Weights of a small self-supervised image encoder: 66.6 epochs.
Rows from block 5 of a small self-supervised image encoder, named by matrix and row number. Rows with one number belong to one channel. Each number is 50 + 10 x the weight over its row's rms, rounded and kept within 0 to 99. All counts start at 0.
After each channel's rows are labels from the 100 images, of 14848, where the channel reaches its highest value: "place" is the part of the image that holds the peak. Only what is clearly more common there than usual is listed. The data: retinal OCT scans (Kermany 2017).
# convs0: expand pointwise conv (model.blocks.5.convs.0.weight, 96x24x1x1), inputs 0-23
# convs1: depthwise 5x5 conv (model.blocks.5.convs.1.weight, 96x1x5x5, trained with AdamW), a 5x5 kernel
# convs2: project pointwise conv (model.blocks.5.convs.2.weight, 24x96x1x1, transposed), outputs 0-23

convs0.92:50 43 51 54 47 32 53 30 52 55 43 41 41 53 52 51 66 42 45 32 45 49 74 44
convs1.92:50 50 42 46 50 57 47 42 47 55 58 45 38 42 61 53 56 88 55 55 49 45 66 48 45
convs2.92:50 46 38 45 70 49 64 45 56 46 67 51 51 50 46 53 35 42 57 47 30 62 65 39
place: bottom left; bottom right

convs0.35:58 32 44 39 50 58 52 62 32 38 58 52 44 50 48 54 57 67 54 48 68 45 67 55
convs1.35:53 50 56 54 46 46 55 49 48 45 40 63 75 42 36 49 48 73 32 34 46 44 52 44 48
convs2.35:58 60 45 43 37 49 53 40 42 66 51 47 49 63 51 46 62 42 59 58 76 51 40 66
place: middle right; bottom right

convs0.47:26 50 52 38 39 49 43 49 44 51 47 63 50 47 63 40 62 67 41 48 60 56 47 68
convs1.47:55 24 44 65 43 49 39 62 63 50 38 36 42 64 56 44 41 38 51 57 41 52 47 52 56
convs2.47:55 47 54 56 22 48 54 55 51 50 47 57 64 63 31 60 45 38 38 40 43 44 55 39
place: bottom left; bottom right

convs0.37:57 53 38 56 56 38 54 47 31 44 55 59 46 40 67 35 54 64 54 36 64 42 46 40
convs1.37:58 44 42 50 55 67 53 49 56 68 52 63 67 65 54 43 60 69 56 44 60 45 36 46 59
convs2.37:53 55 50 52 52 59 34 48 63 61 54 48 41 43 53 43 42 39 54 37 27 41 62 70
place: top left

convs0.5:40 57 49 49 51 71 54 55 53 51 53 52 56 44 56 57 49 46 47 66 52 83 56 63
convs1.5:52 46 46 47 53 48 40 48 44 42 52 30 31 30 51 52 34 26 35 49 50 48 46 47 50
convs2.5:45 54 37 50 51 50 70 68 34 35 49 49 50 48 51 46 52 48 73 50 55 45 33 40
place: top right; top centre

convs0.61:52 58 53 68 48 50 49 62 41 61 32 53 47 53 50 62 61 54 62 74 34 48 55 44
convs1.61:53 54 53 44 50 47 39 49 64 49 41 24 49 79 55 43 38 57 63 55 49 51 49 48 50
convs2.61:50 56 59 66 65 66 56 57 46 44 55 56 33 38 45 66 50 50 38 48 47 37 50 67
place: bottom left; middle left

convs0.62:41 53 52 54 50 39 47 58 35 44 35 63 48 48 55 54 56 58 77 49 52 52 64 32
convs1.62:49 48 46 46 49 45 54 72 55 44 49 61 88 66 49 51 46 49 46 52 50 50 47 50 47
convs2.62:53 54 43 55 34 43 49 45 42 65 47 46 66 62 50 58 28 72 49 55 46 43 58 58
place: bottom left; middle left

convs0.91:56 68 45 52 58 54 49 38 53 52 58 40 50 63 56 32 40 67 45 46 75 52 50 47
convs1.91:49 33 59 34 51 43 34 72 36 42 46 56 59 54 48 60 44 32 43 59 51 46 48 50 51
convs2.91:47 32 38 40 40 51 60 41 61 51 19 41 49 37 54 53 44 52 50 57 55 54 54 55
place: middle right; middle left

convs0.3:58 57 57 49 47 37 32 53 51 38 31 54 40 63 44 42 56 50 57 39 27 44 49 57
convs1.3:49 47 48 48 48 47 48 46 45 48 45 60 94 63 45 48 51 59 57 45 52 51 47 48 53
convs2.3:41 60 38 47 46 53 43 30 65 65 50 49 34 50 59 42 59 45 61 39 57 59 65 57
place: bottom left

convs0.79:45 56 55 51 49 39 44 39 40 42 49 60 39 70 60 43 47 54 57 51 28 27 49 54
convs1.79:53 39 48 37 50 52 50 37 50 52 48 41 20 40 49 50 37 28 34 49 53 47 52 50 51
convs2.79:48 67 38 58 56 52 58 52 58 50 35 36 34 44 46 53 50 41 74 54 54 62 46 60
place: bottom left

convs0.12:76 36 34 53 45 52 66 58 56 39 40 53 62 44 37 50 57 58 48 52 46 45 41 58
convs1.12:51 47 46 46 53 51 45 45 43 52 47 48 45 47 46 39 45 13 34 46 52 44 29 45 52
convs2.12:54 39 59 50 50 71 31 45 57 48 46 64 50 47 52 59 58 41 40 49 39 43 44 26
place: top right

convs0.33:51 55 45 51 65 53 33 37 53 50 71 34 50 48 57 69 52 49 45 49 67 52 58 64
convs1.33:45 50 51 54 44 45 43 45 47 42 51 57 77 60 49 48 42 48 43 47 46 45 17 41 46
convs2.33:42 44 56 59 52 25 66 58 47 39 47 58 46 59 53 31 41 48 33 47 48 63 55 46
place: middle right; middle left

convs0.23:50 62 59 35 31 47 31 52 44 41 48 67 45 55 52 41 60 65 47 67 53 45 53 45
convs1.23:44 63 56 58 49 43 65 76 58 45 42 64 59 49 50 51 58 75 50 53 47 48 54 41 49
convs2.23:55 31 74 56 46 57 47 49 55 49 41 60 69 48 49 47 38 60 37 44 37 41 49 48
place: bottom left

convs0.82:50 50 38 48 51 52 52 35 55 38 65 56 44 59 40 65 34 45 39 36 47 27 48 54
convs1.82:51 49 49 45 54 41 51 32 48 34 28 47 52 49 31 34 52 61 49 35 40 52 59 57 40
convs2.82:54 31 59 47 55 56 45 66 50 58 30 42 57 40 36 53 59 41 35 47 55 38 43 60
place: top left