config.toml
arch = "mobilenet_v2"
norm = "batchnorm"
projector_hidden_layers = 2
target_momentum = 0.996
epochs = 66.6
Rows from block 5 of a small self-supervised image encoder, named by matrix and row number. Rows with one number belong to one channel. Each number is 128 + 24 x the weight over its row's rms, rounded and kept within 0 to 255. All counts start at 0. Numbers have three digits each. After the name is the row's rms in percent of the matrix's.
After each channel's rows are labels from the 100 images, of 14848, where the channel reaches its highest value: "top examples" is what is common among them. Only what is clearly more common there than usual is listed. The data: retinal OCT scans (Kermany 2017).
# convs0: expand pointwise conv (model.blocks.5.convs.0.weight, 96x24x1x1), inputs 0-23
# convs1: depthwise 5x5 conv (model.blocks.5.convs.1.weight, 96x1x5x5, trained with AdamW), a 5x5 kernel
# convs2: project pointwise conv (model.blocks.5.convs.2.weight, 24x96x1x1, transposed), outputs 0-23

convs0.94 090:150136108081107128095113133146110139139145145129166083138116168163158116
convs1.94 083:130127143132126132162168141143125088052098130119118161119115142107142112133
convs2.94 077:138110137114148163146130146118162122136113108115102103118058095120093123
top examples: finding: normal

convs0.26 079:149076151182127137109105114150144128122164116128138154089141140143150108
convs1.26 098:142125106128142109122105117111110093054091114138122072125140132115129132125
convs2.26 106:097163131162131102081100119091118102159146108141166143129133129120100137
top examples: finding: choroidal neovascularization

convs0.16 094:160141128137085141107069135119093146157106118113109105142126145124139085
convs1.16 088:142135128136140123114194147104124097094085123135148162157138129148164139133
convs2.16 090:159152112104141110123173147103148145104116133105135165149071105126120113
top examples: finding: diabetic macular edema

convs0.90 077:118145106144171155117101137082152088138146152152132087139118120106104110
convs1.90 097:125105111101124117076067076109103101135116116140134150134133127139150135137
convs2.90 090:108114112148140116129159119087108101082170121161136162097148138138153130
top examples: finding: choroidal neovascularization

convs0.18 106:128072111120146118109123115112184096147116105116098110157109158139132110
convs1.18 095:127124124122124146123107128146128082055078122118126086104132131118104118123
convs2.18 087:095088166133097110159147125125116113148160100144122136127112120076124096
top examples: finding: choroidal neovascularization

convs0.42 088:117125085075130169099081116110133144142108106130118114133119108114161146
convs1.42 089:117120137123120138161159157136138093065088147090123139126083129123121124129
convs2.42 133:127077152110152165132127137125138130146082083156120128144109157146161120
top examples: finding: normal

convs0.2 091:122163121120134205095149119136123119112125140096088136107143140138153121
convs1.2 085:128123142126126135150199134146127091078083129105118120116101134108135114131
convs2.2 116:118113134146109147114089104135104173116137136054127117152148117128128105
top examples: finding: choroidal neovascularization

convs0.69 096:113146080047142140114104125114125146119136102115105111145137122117148133
convs1.69 091:121078136095119086122187127080118142162142118138114102120138124128133119127
convs2.69 105:125089084145145132110163135130134162166101094160122114130140124163125159
top examples: finding: diabetic macular edema

convs0.0 095:151106153123108118098147116103146097120130159142127140106134145079188141
convs1.0 089:125128099125129104104114109101103130186126102119167168173121138137104146132
convs2.0 102:118113100104091121111148123168149156161105170131187131120116136119138128
top examples: finding: diabetic macular edema

convs0.85 104:145160128166144116087129120101164102149169152087125136144141149157140126
convs1.85 092:111117142123106128116060110132139157181155140104126177128109129119133118128
convs2.85 118:135149151128133119149188112154147117104150129164089172142103121133117148
top examples: finding: normal

convs0.73 109:072146111138159111111103127115107146118125126096136118176141128162167108
convs1.73 106:131127133136127121115128124117112116232139108119132166150120131116124125130
convs2.73 049:098135121122152158107154145110143105158118137170130133113070108130101164
top examples: finding: diabetic macular edema

convs0.17 097:074137111100135109107176165157141129120097112122131127136144158151147101
convs1.17 119:113124147119114126100106091136071096151092067110131145131112119123125120123
convs2.17 083:084133110119126142133101150128108143130103161134172158157101163157136094
top examples: finding: diabetic macular edema

convs0.34 081:129158103121126152120145132119120105103140116086089098082114123131184126
convs1.34 094:131133123130128132110110137133107152218075105125125153123119121130115135122
convs2.34 071:109121109134139153119115116085099079122138116149170093108136083117118108
top examples: finding: diabetic macular edema

convs0.29 133:149115105158163141125090133111114109086119111143122096176120152097154126
convs1.29 104:128127123110137138126113121144136141128138127118156199159122112148196152111
convs2.29 095:178134127109180149084130109113125098147125160093134154133127129142136155
top examples: finding: diabetic macular edema

convs0.93 120:094165142101159138115093144140099148119120080091108113132118150149100125
convs1.93 094:114140112131112102125136133102100135188125101110119197118110111119150117108
convs2.93 165:110111141131160115144126128183149140179135159123152138120170167137116121
top examples: finding: normal

convs0.77 146:130125061149101131162114130111139124137147138129111101096150097127103169
convs1.77 116:136128125131136119137152130121134179209184131115129143134112135125121121139
convs2.77 148:142123140123101154117117083106116133140083118153081158147156157100109131
top examples: finding: diabetic macular edema

convs0.31 132:152122076108092117136158103135155119108127137131098105084108096149151130
convs1.31 103:137126132128138132115148118128117154211144116133143191147127130109113113130
convs2.31 087:120115123134134118128130189114182111168144167132126125171098131124131137
top examples: finding: choroidal neovascularization

convs0.49 094:149135096086123139145117099084155144117142082123115109099143120114165151
convs1.49 092:131125135125130128137109135130139165034172136132129091132131133119130119133
convs2.49 131:109078089144117160116124130122154105106135166141161150102127164118142102
top examples: finding: choroidal neovascularization

convs0.30 116:140085136115112099100152108127142081111135134116160137095080151151122111
convs1.30 135:129123131130122123138134143121104069069068107138120087114143129134130134130
convs2.30 090:119105158112119154106136167134164127112143132108116133177077110126123088
top examples: finding: normal

convs0.60 138:136159153149139156100110134117136138100074113164131101153142145141173139
convs1.60 082:117146160140120118153226153122120119131108126140119116118134123122151121126
convs2.60 088:154183083120122161125127119130141123121094160095122123157113165139144148
top examples: finding: choroidal neovascularization

convs0.13 106:130109113084114103139129122133158135124116073120113102098150108116173163
convs1.13 111:139130109134139142093073096141109092083089110135111090117131132115107127129
convs2.13 182:123088116100135131112137143129147167130111099165156127136157143170171155
top examples: finding: choroidal neovascularization

convs0.11 099:146126117116086103147089099130131098145136092129114121091114107094169147
convs1.11 084:135102142101137116090137082124125102208103121126114108113130117125127129113
convs2.11 134:175111126169140122164139120128147123111147171135143097099158149110093142
top examples: finding: diabetic macular edema

convs0.89 081:144172132098099140083102108084124115136152119101143112125143155131169134
convs1.89 086:127111100113125115125113128118128091074099123129150188128139136145174154130
convs2.89 094:142109160098124120153092092148131135114099079169110141137134148139128164
top examples: finding: choroidal neovascularization

convs0.88 118:117144098103110114123151129097140133156100118121091113108163111143098070
convs1.88 086:122145195140122110143183151112121152174160119144133110139143124132120137119
convs2.88 095:132127141094153114145093143145139113117100124083164089132121105133178106
top examples: finding: diabetic macular edema

convs0.40 093:103120105133125141180112130089126119145154136140128139086092142169147164
convs1.40 078:133136080139121108126134129117091104105110095116141184139116130140186142124
convs2.40 077:119127151086127114087118148111124138155181133108095104128145120165163116
top examples: finding: diabetic macular edema

convs0.6 081:131169120143098152125118123122121142168152104161123112142116120091192133
convs1.6 087:115114156138127116120118138143096088139163137104096165179120123081139148119
convs2.6 048:159152124122128119110123130120093147111109086102094129181120080116137103
top examples: finding: diabetic macular edema

convs0.39 097:126137152145143146121165113146102111098099134104060138107138119164148122
convs1.39 117:122124148133116110125151128106093081066083090140118094116138129134132129132
convs2.39 096:092166077156137134132145073137123156106131128122124149133116133094156113
top examples: finding: choroidal neovascularization

convs0.80 104:133112128112116117113066093131108137134135089140102102120121125106179159
convs1.80 093:129115143119126110159181157117154162158159157155135114130166142148159132146
convs2.80 110:142108130126096101089105177148111118108107099151164114106139121162150145
top examples: finding: diabetic macular edema

convs0.4 102:133165138144160132115116067138091119114102185120137127147151125124144122
convs1.4 100:116135126132120115154222148115119115182114127129123122119128140128129125138
convs2.4 093:107117181091172131108124123123144159121144128142100106117147180111112122
top examples: finding: choroidal neovascularization

convs0.59 108:114127117136140140112178065158136110114119167122128150164131110147151112
convs1.59 106:132144147147134116093069098111122082081087124132132099138132123137128137127
convs2.59 090:129131164106118133112144176124155148120106166158129095126098086129127092
top examples: finding: normal

convs0.55 080:102131097115153101136128106085142153134124099121143124110102185125167153
convs1.55 097:126132116137126137131155095129095091067194149126132150108123118139131129131
convs2.55 058:109110103136142129134128090129077104138145157138120071146142126088126157
top examples: finding: diabetic macular edema