Weights of a small self-supervised image encoder: 32-pixel images.
Rows from block 6 of a small self-supervised image encoder, named by matrix and row number. Rows with one number belong to one channel. Each number is 50 + 10 x the weight over its row's rms, rounded and kept within 0 to 99. All counts start at 0. After the name is the row's rms in percent of the matrix's.
After each channel's rows are labels from the 100 images, of 14848, where the channel reaches its highest value: "strongest on" is what is common among them; "patch colour" is the nearest of a few named colours to the mean colour under the peak. Only what is clearly more common there than usual is listed. The data: retinal OCT scans (Kermany 2017). In brackets: how many of the 100, against the usual share in percent.
# convs0: expand pointwise conv (model.blocks.6.convs.0.weight, 96x24x1x1), inputs 0-23
# convs1: depthwise 5x5 conv, stride 2 (model.blocks.6.convs.1.weight, 96x1x5x5, trained with AdamW), a 5x5 kernel
# convs2: project pointwise conv (model.blocks.6.convs.2.weight, 32x96x1x1, transposed), outputs 0-31

convs0.88 126:54 59 48 61 51 59 32 30 72 52 53 42 59 62 59 48 39 52 42 55 62 53 60 53
convs1.88 091:50 47 51 50 48 48 52 57 56 51 47 57 73 71 55 50 59 73 73 59 49 52 57 56 52
convs2.88 116:33 44 58 48 52 36 31 47 42 38 57 57 69 35 53 40 36 50 37 46 48 49 54 49 53 68 47 62 64 53 49 40
strongest on: finding: choroidal neovascularization (66 vs 29.3)
patch colour: grey (66 vs 26.3)

convs0.44 099:40 71 41 37 60 60 50 30 45 64 43 59 40 41 45 50 53 32 48 52 54 55 46 54
convs1.44 090:48 50 43 42 47 49 49 49 47 48 51 56 63 63 56 54 64 71 72 65 54 61 62 62 63
convs2.44 122:52 65 37 47 52 41 33 49 46 29 29 36 45 51 50 60 46 49 49 49 46 47 67 69 48 58 44 51 53 39 57 63
strongest on: finding: normal (92 vs 51.6)
patch colour: grey (59 vs 26.3)

convs0.84 086:55 51 40 62 34 36 45 65 45 43 77 53 58 55 56 56 53 48 57 42 43 64 54 42
convs1.84 114:51 46 51 51 48 46 40 44 45 38 45 38 28 28 35 52 48 31 32 50 54 52 46 48 53
convs2.84 089:48 57 47 59 62 50 51 29 32 41 50 62 49 26 37 43 37 61 53 52 52 61 40 31 59 51 57 49 54 46 48 61
strongest on: finding: diabetic macular edema (47 vs 11.7)
patch colour: grey (80 vs 26.3)

convs0.94 103:30 34 58 42 49 53 49 36 38 42 61 58 59 51 56 42 34 46 53 35 62 52 60 43
convs1.94 092:48 45 45 45 46 48 51 51 52 50 48 55 69 67 55 49 58 75 73 58 50 57 64 63 56
convs2.94 110:58 57 65 49 33 58 61 52 38 44 51 52 59 36 72 67 37 50 59 46 57 39 44 46 55 50 61 65 43 42 57 41
strongest on: finding: diabetic macular edema (45 vs 11.7)
patch colour: grey (65 vs 26.3)

convs0.65 108:65 55 35 58 42 44 60 56 29 54 33 39 47 61 56 54 58 40 47 51 65 57 57 42
convs1.65 095:50 49 48 49 49 51 51 53 54 51 48 57 70 68 56 48 60 76 75 57 49 55 59 58 55
convs2.65 112:43 63 57 35 52 57 55 65 61 47 33 47 29 52 53 54 64 52 52 61 58 51 52 54 42 39 51 46 64 27 46 61
strongest on: finding: choroidal neovascularization (98 vs 29.3)
patch colour: grey (72 vs 26.3)

convs0.43 077:45 49 40 70 59 35 53 60 57 56 44 50 56 41 66 70 47 49 42 65 50 59 47 38
convs1.43 108:51 48 42 39 48 50 41 30 29 39 45 36 40 37 32 44 41 56 54 38 47 48 56 56 45
convs2.43 075:59 28 35 52 48 63 46 57 47 60 57 62 62 38 55 56 42 49 49 57 32 42 52 63 63 40 44 44 37 47 67 56
strongest on: finding: diabetic macular edema (31 vs 11.7)
patch colour: grey (71 vs 26.3)

convs0.69 116:54 52 33 61 54 65 43 69 35 46 53 58 44 42 56 47 61 44 34 38 57 40 61 50
convs1.69 093:50 51 49 50 50 52 52 54 55 53 51 56 69 69 55 50 60 75 73 57 48 57 63 61 55
convs2.69 099:47 49 31 30 47 48 57 60 31 38 51 66 49 59 57 47 66 45 66 50 53 44 49 37 44 47 64 64 45 56 52 60
strongest on: finding: choroidal neovascularization (66 vs 29.3)
patch colour: white (64 vs 1.3)

convs0.73 125:56 59 45 53 37 57 54 45 48 35 40 41 39 57 49 46 44 37 31 29 55 39 64 56
convs1.73 089:47 46 50 49 47 47 54 57 56 54 48 59 70 68 58 50 60 72 72 60 48 53 62 62 53
convs2.73 105:49 48 45 66 65 52 24 42 43 44 42 51 46 60 57 36 53 36 47 38 52 60 51 48 59 23 42 42 46 57 47 45
strongest on: finding: choroidal neovascularization (82 vs 29.3)
patch colour: grey (82 vs 26.3)

convs0.76 108:39 60 52 49 35 48 35 47 44 58 39 56 47 48 64 36 60 57 39 49 57 34 56 71
convs1.76 086:49 55 66 66 54 50 60 73 72 58 47 58 68 63 53 47 52 52 46 47 48 52 47 40 48
convs2.76 079:50 52 50 33 56 44 51 40 37 56 50 55 45 50 37 53 69 69 36 37 63 53 53 59 46 40 43 32 65 64 56 54
strongest on: finding: choroidal neovascularization (59 vs 29.3)
patch colour: white (33 vs 1.3)

convs0.6 102:47 56 44 56 48 50 48 38 28 47 59 51 59 63 65 62 49 53 48 36 77 57 53 51
convs1.6 082:48 47 49 48 47 51 50 53 54 51 49 58 75 74 56 50 59 72 71 56 52 49 46 48 52
convs2.6 115:64 47 65 32 45 58 51 44 51 47 39 47 57 62 52 62 29 56 58 45 49 52 67 44 49 41 50 45 26 47 43 36
strongest on: finding: choroidal neovascularization (75 vs 29.3)
patch colour: grey (82 vs 26.3)

convs0.24 107:62 53 51 49 46 52 40 39 40 53 43 45 56 71 64 60 34 51 40 32 60 38 57 41
convs1.24 086:50 48 44 44 45 49 44 42 41 44 52 52 47 48 54 51 63 70 71 62 46 61 71 70 58
convs2.24 088:57 56 63 25 51 47 50 46 44 44 38 37 55 46 60 61 37 48 54 58 42 52 64 21 54 49 42 46 53 59 58 45
strongest on: finding: choroidal neovascularization (84 vs 29.3)
patch colour: grey (88 vs 26.3)

convs0.72 092:25 46 53 36 35 58 34 54 57 53 45 62 45 55 72 50 51 57 49 56 46 48 41 59
convs1.72 095:49 49 45 44 48 48 44 41 40 44 50 40 33 35 39 48 41 30 29 41 50 48 38 34 50
convs2.72 079:42 39 53 57 56 71 49 51 55 40 58 42 43 46 53 38 40 46 57 76 43 59 48 46 46 45 51 75 36 64 53 51
strongest on: finding: diabetic macular edema (32 vs 11.7)
patch colour: grey (64 vs 26.3)