config.toml
arch = "mobilenet_v2"
model = "self-supervised image encoder"
dataset = "retinal OCT scans (Kermany 2017)"
train_examples = 98430
image_size = 32
crop_scale_min = 0.3
horizontal_flip = true
translate = 0.06
color_jitter = 0.6
cutout = 0.4
method = "moco_v3"
norm = "batchnorm"
activation = "gelu"
depths = [2, 4, 4]
kernel_size = 5
stem = "single"
expansion = 4
widths = [16, 24, 32]
projector_hidden = 1024
projector_out = 128
projector_hidden_layers = 2
temperature = 0.1
target_momentum = 0.996
init = "trunc_normal_002"
residual_init = "zero_last"
optimizer = "muon"
muon_scale = "match_rms_adamw"
lr = 0.0022
momentum = 0.95
nesterov = true
orthogonalizer = "polar_express"
adamw_lr_other_params = 0.0013
steps = 12800
batch_size = 512
epochs = 66.6
lr_schedule = "poly"
final_lr_fraction = 0.05
warmup_steps = 250
weight_decay = 0.09
adamw_weight_decay_other_params = 0.05
Rows from block 4 of a small self-supervised image encoder, named by matrix and row number. Rows with one number belong to one channel. Each number is 128 + 24 x the weight over its row's rms, rounded and kept within 0 to 255. All counts start at 0. Numbers have three digits each.
After each channel's rows are labels from the 100 images, of 14848, where the channel reaches its highest value: "strongest on" is what is common among them. Only what is clearly more common there than usual is listed. The data: retinal OCT scans (Kermany 2017).
# convs0: expand pointwise conv (model.blocks.4.convs.0.weight, 96x24x1x1), inputs 0-23
# convs1: depthwise 5x5 conv (model.blocks.4.convs.1.weight, 96x1x5x5, trained with AdamW), a 5x5 kernel
# convs2: project pointwise conv (model.blocks.4.convs.2.weight, 24x96x1x1, transposed), outputs 0-23

convs0.4:136125122123142118122091106065125104131164131105138146170111083108139137
convs1.4:127135122127132131128118112111126108138122122125173214185123121138140136119
convs2.4:119110128142089089151115121138136127129081099101114112089159084144133146
strongest on: finding: diabetic macular edema

convs0.11:105125121086083106112139119113130147131156187103141149091127144111113146
convs1.11:118140186150114114138183142115105089130123089122101107139118120111099112121
convs2.11:149134121102078110153135131138098159112084146132099095152163124126108105
strongest on: finding: diabetic macular edema

convs0.81:108143111100108109186145148125147117156138107135101096103133103149083125
convs1.81:128147160140127134125163145134164105086074152140138099084136125143105111130
convs2.81:148127142105117132139148125120067083149140109127169093104136147145097119
strongest on: finding: choroidal neovascularization

convs0.15:098151108114143107168148162086124118162147169115116138123086139113130147
convs1.15:130122142123129128118105125129135112080110139138085047092144134132112126135
convs2.15:152109135096154111112113101122149091173118151113133148135144147114156181
strongest on: finding: choroidal neovascularization

convs0.82:168119121108132115084099132127156074147163143122135119155140109139169131
convs1.82:133116132111136131123093121131145158054155152140160103154143120115166115119
convs2.82:148146111117146130152134156109087092126155106144150126134110120132127056
strongest on: finding: normal

convs0.18:105118100118135151132073126084123119173137159121113131155120107141158097
convs1.18:120130114135119134112125109131130118053128130123152201147122116123157122116
convs2.18:125081153090118170125123103071111159142106135110133135119128150137134155
strongest on: finding: diabetic macular edema

convs0.48:111136151119100140128072110126103137158132104134168141165143118138177141
convs1.48:136130126129135128147155152130106063134075110118081135083126134124135121140
convs2.48:144119160148165166143142154128096148179105145128140156133144154132156104
strongest on: finding: normal

convs0.74:106103144149074115111148088164132113156130140156092111106122156113143132
convs1.74:116114120114112122107111107130120101082109112146139164146136124151204136140
convs2.74:113114186152134133124127125076119108103153119102147165101109098146120119
strongest on: finding: choroidal neovascularization

convs0.77:144128177138129133110109102093091113127135160125111142100126188102147133
convs1.77:134124126126132131132104136129131084032094125130116103120129116127135127114
convs2.77:136101119101150148151146093161136133119129121139098084094169128163117100
strongest on: finding: choroidal neovascularization

convs0.40:104128123165108163143131108109087117102118120134119130078098140132181141
convs1.40:123134140139120126168207172126128112089108127135113092116125136112127118130
convs2.40:148136131141169150103125116198111127097111136131147160101140135134136091
strongest on: finding: diabetic macular edema

convs0.10:098116106109100127109128129133133138102159147147126071124150091083128092
convs1.10:124139166135130160136122149162142084069092140158116121126161108133129131110
convs2.10:108186100107121145146121112131135148087131134133105116159151164158157149
strongest on: finding: choroidal neovascularization

convs0.23:128068149116134125160158131096138126143093124164132130109124121177158128
convs1.23:136112129112134135091070093133107114078110089122104091111118123135110129121
convs2.23:103145131137097174138109161098137124169161110152106120165128109162136122
strongest on: finding: choroidal neovascularization

convs0.57:123128159103131121107111107111098099127125113140078099079084118143152125
convs1.57:118129108129120123106031109134116114076117114123128119126130128129126123128
convs2.57:137147131119183128104155103145103136153125145182081114111118117121130151
strongest on: finding: normal

convs0.42:158124112129118126100184121136155081162142143159136090150134118151135112
convs1.42:142132153125149134098082098135151117081129152155115066116148122138144136126
convs2.42:174123141133148148112111099137175152149125128101160135130143144149149181
strongest on: finding: choroidal neovascularization

convs0.32:123130123119110120170157107155127143144110078142125138108145155195136130
convs1.32:112119091123101139093036101138135136109136135122122139127118116133131130113
convs2.32:064133113125131138130102146144128110101106133104100109161147142150125180
strongest on: finding: choroidal neovascularization

convs0.31:142123153140112114110148077112156150136134118145081087091128128102145099
convs1.31:126142121105125137158113094148141166104066143122160128084141125141117096129
convs2.31:128111151110087108123158088116152158146154146126166125080120151152118112
strongest on: finding: diabetic macular edema

convs0.38:124135129137094107141167123121122070098145117151141143096125094086127101
convs1.38:119146126149114135170124166136116089057097120115150099145115127141116140132
convs2.38:119114107139142094125131167104132190136135137103136153108174168123123122
strongest on: finding: diabetic macular edema

convs0.41:121152141116138163099143144105120171170147092151138111152095123157101140
convs1.41:124118133123122098117163122092086076121076092129133165130125110123134118115
convs2.41:115147126139159176115133078141118162143107153118078136130130137129112166
strongest on: finding: diabetic macular edema

convs0.52:115140108135098088162161162121130106105158151131176136170123128125115111
convs1.52:124106134107119158113100118156170128063105175126117157144114119138143132121
convs2.52:117123154124127179110121140130121123056146129132159113144086155128145123
strongest on: finding: diabetic macular edema

convs0.19:136113146123109116124124097128139105186128114109180129121151155177153120
convs1.19:140132118132138124117085107134124087056091131141135078139143125124117120127
convs2.19:136144137104086107102132147082094103099148148107134135104092128111114092
strongest on: finding: choroidal neovascularization

convs0.60:109151137121118125141139103125086080165093080124143124115085123118133144
convs1.60:134104153102131131087150079130128100199114122123149135148124123133101134121
convs2.60:164154131144105136131104161128113106134175140091119159110118138087145091
strongest on: finding: diabetic macular edema

convs0.71:117154130148109106145155178118160135135116095167156147103151103139163133
convs1.71:126117130126120139109067108139151142155156143110137207133109130132134131129
convs2.71:130115138111112115151108131153151098179065094134146123151096131126118116
strongest on: finding: diabetic macular edema

convs0.33:151147127147116092142148118091141097179154126131080118091113118154130125
convs1.33:128134147140127137168213168132102106112097104117125127113122130129130125134
convs2.33:107107097130127149141117129141141119141176153085173099126156164137099130
strongest on: finding: choroidal neovascularization

convs0.36:102108097117135126138131128055165147117135118118141132118116093112090102
convs1.36:137115135118141127094117100127134131062135134147113053114143135110126111135
convs2.36:168139080136100106150119130143125128156133091154132090121135112167157151
strongest on: finding: diabetic macular edema

convs0.75:116143098110143099169121112102135158136130128114090120157183089134115143
convs1.75:130129154134126123118141114122088117195116097092128178124097111133155131120
convs2.75:124100162115135124070140105143113103108150125122135137135118194134099116
strongest on: finding: diabetic macular edema

convs0.44:116117135115104132147145127105151055120125140128130152080092156146128117
convs1.44:129136113132131119146133142121122183209178117114147137146113129126131134128
convs2.44:120116121128162142101145110165153185106118137129118132094176163126137123
strongest on: finding: diabetic macular edema

convs0.86:111147093136114167113135159130105163128145125142101112135149066131160145
convs1.86:133140118134133129114111117130129154235150130120134155130122130132126129131
convs2.86:124109108172162160109102084150110128146118123125136097166138106103111155
strongest on: finding: diabetic macular edema

convs0.45:086117125094121161123154087149164133156150143172147113149122131119147151
convs1.45:144148174147138143123112129147132095065090124117106121105117116109166126104
convs2.45:158158149074121106140142122094118143145165138140093120116121171151110140
strongest on: finding: normal

convs0.70:128154114132114127160155110133137165150128119167077073096136133131111119
convs1.70:126125126135129140115104141148120071093172169138090100165144120110123142138
convs2.70:164124162119083135133159081109153116121166109123125123097131122164121105
strongest on: finding: choroidal neovascularization

convs0.21:139135086157095129144136138096150106108151148098160084135160119095117133
convs1.21:119135149135118127168177174125117174169181118123128126139117136129115122143
convs2.21:177106083106108131141112114143126153144150154152145124114098088125133089
strongest on: finding: choroidal neovascularization

convs0.43:143137113080134114088116118076163129137135125096145140109150160106137099
convs1.43:127134128130130139120084128133117164210156127120136184129123127128124127129
convs2.43:129116086153137137088131119184113147153162141107092125150126113122096145
strongest on: finding: diabetic macular edema

convs0.53:115135115104134161091073103109118161154124157112117144160116105158143113
convs1.53:126129124130125111137207135112129143083136131125102084099121116119099135105
convs2.53:135151131161157125102088142156085125144145166179110115137135117152125143
strongest on: finding: choroidal neovascularization

convs0.29:174128114125118109110158196103130113125128145134103123123106167164134127
convs1.29:126140138138126137130101135138125153233136129120134161131123122128137128121
convs2.29:124138109115142088071082178116144132154134131119112156149110134108128120
strongest on: finding: diabetic macular edema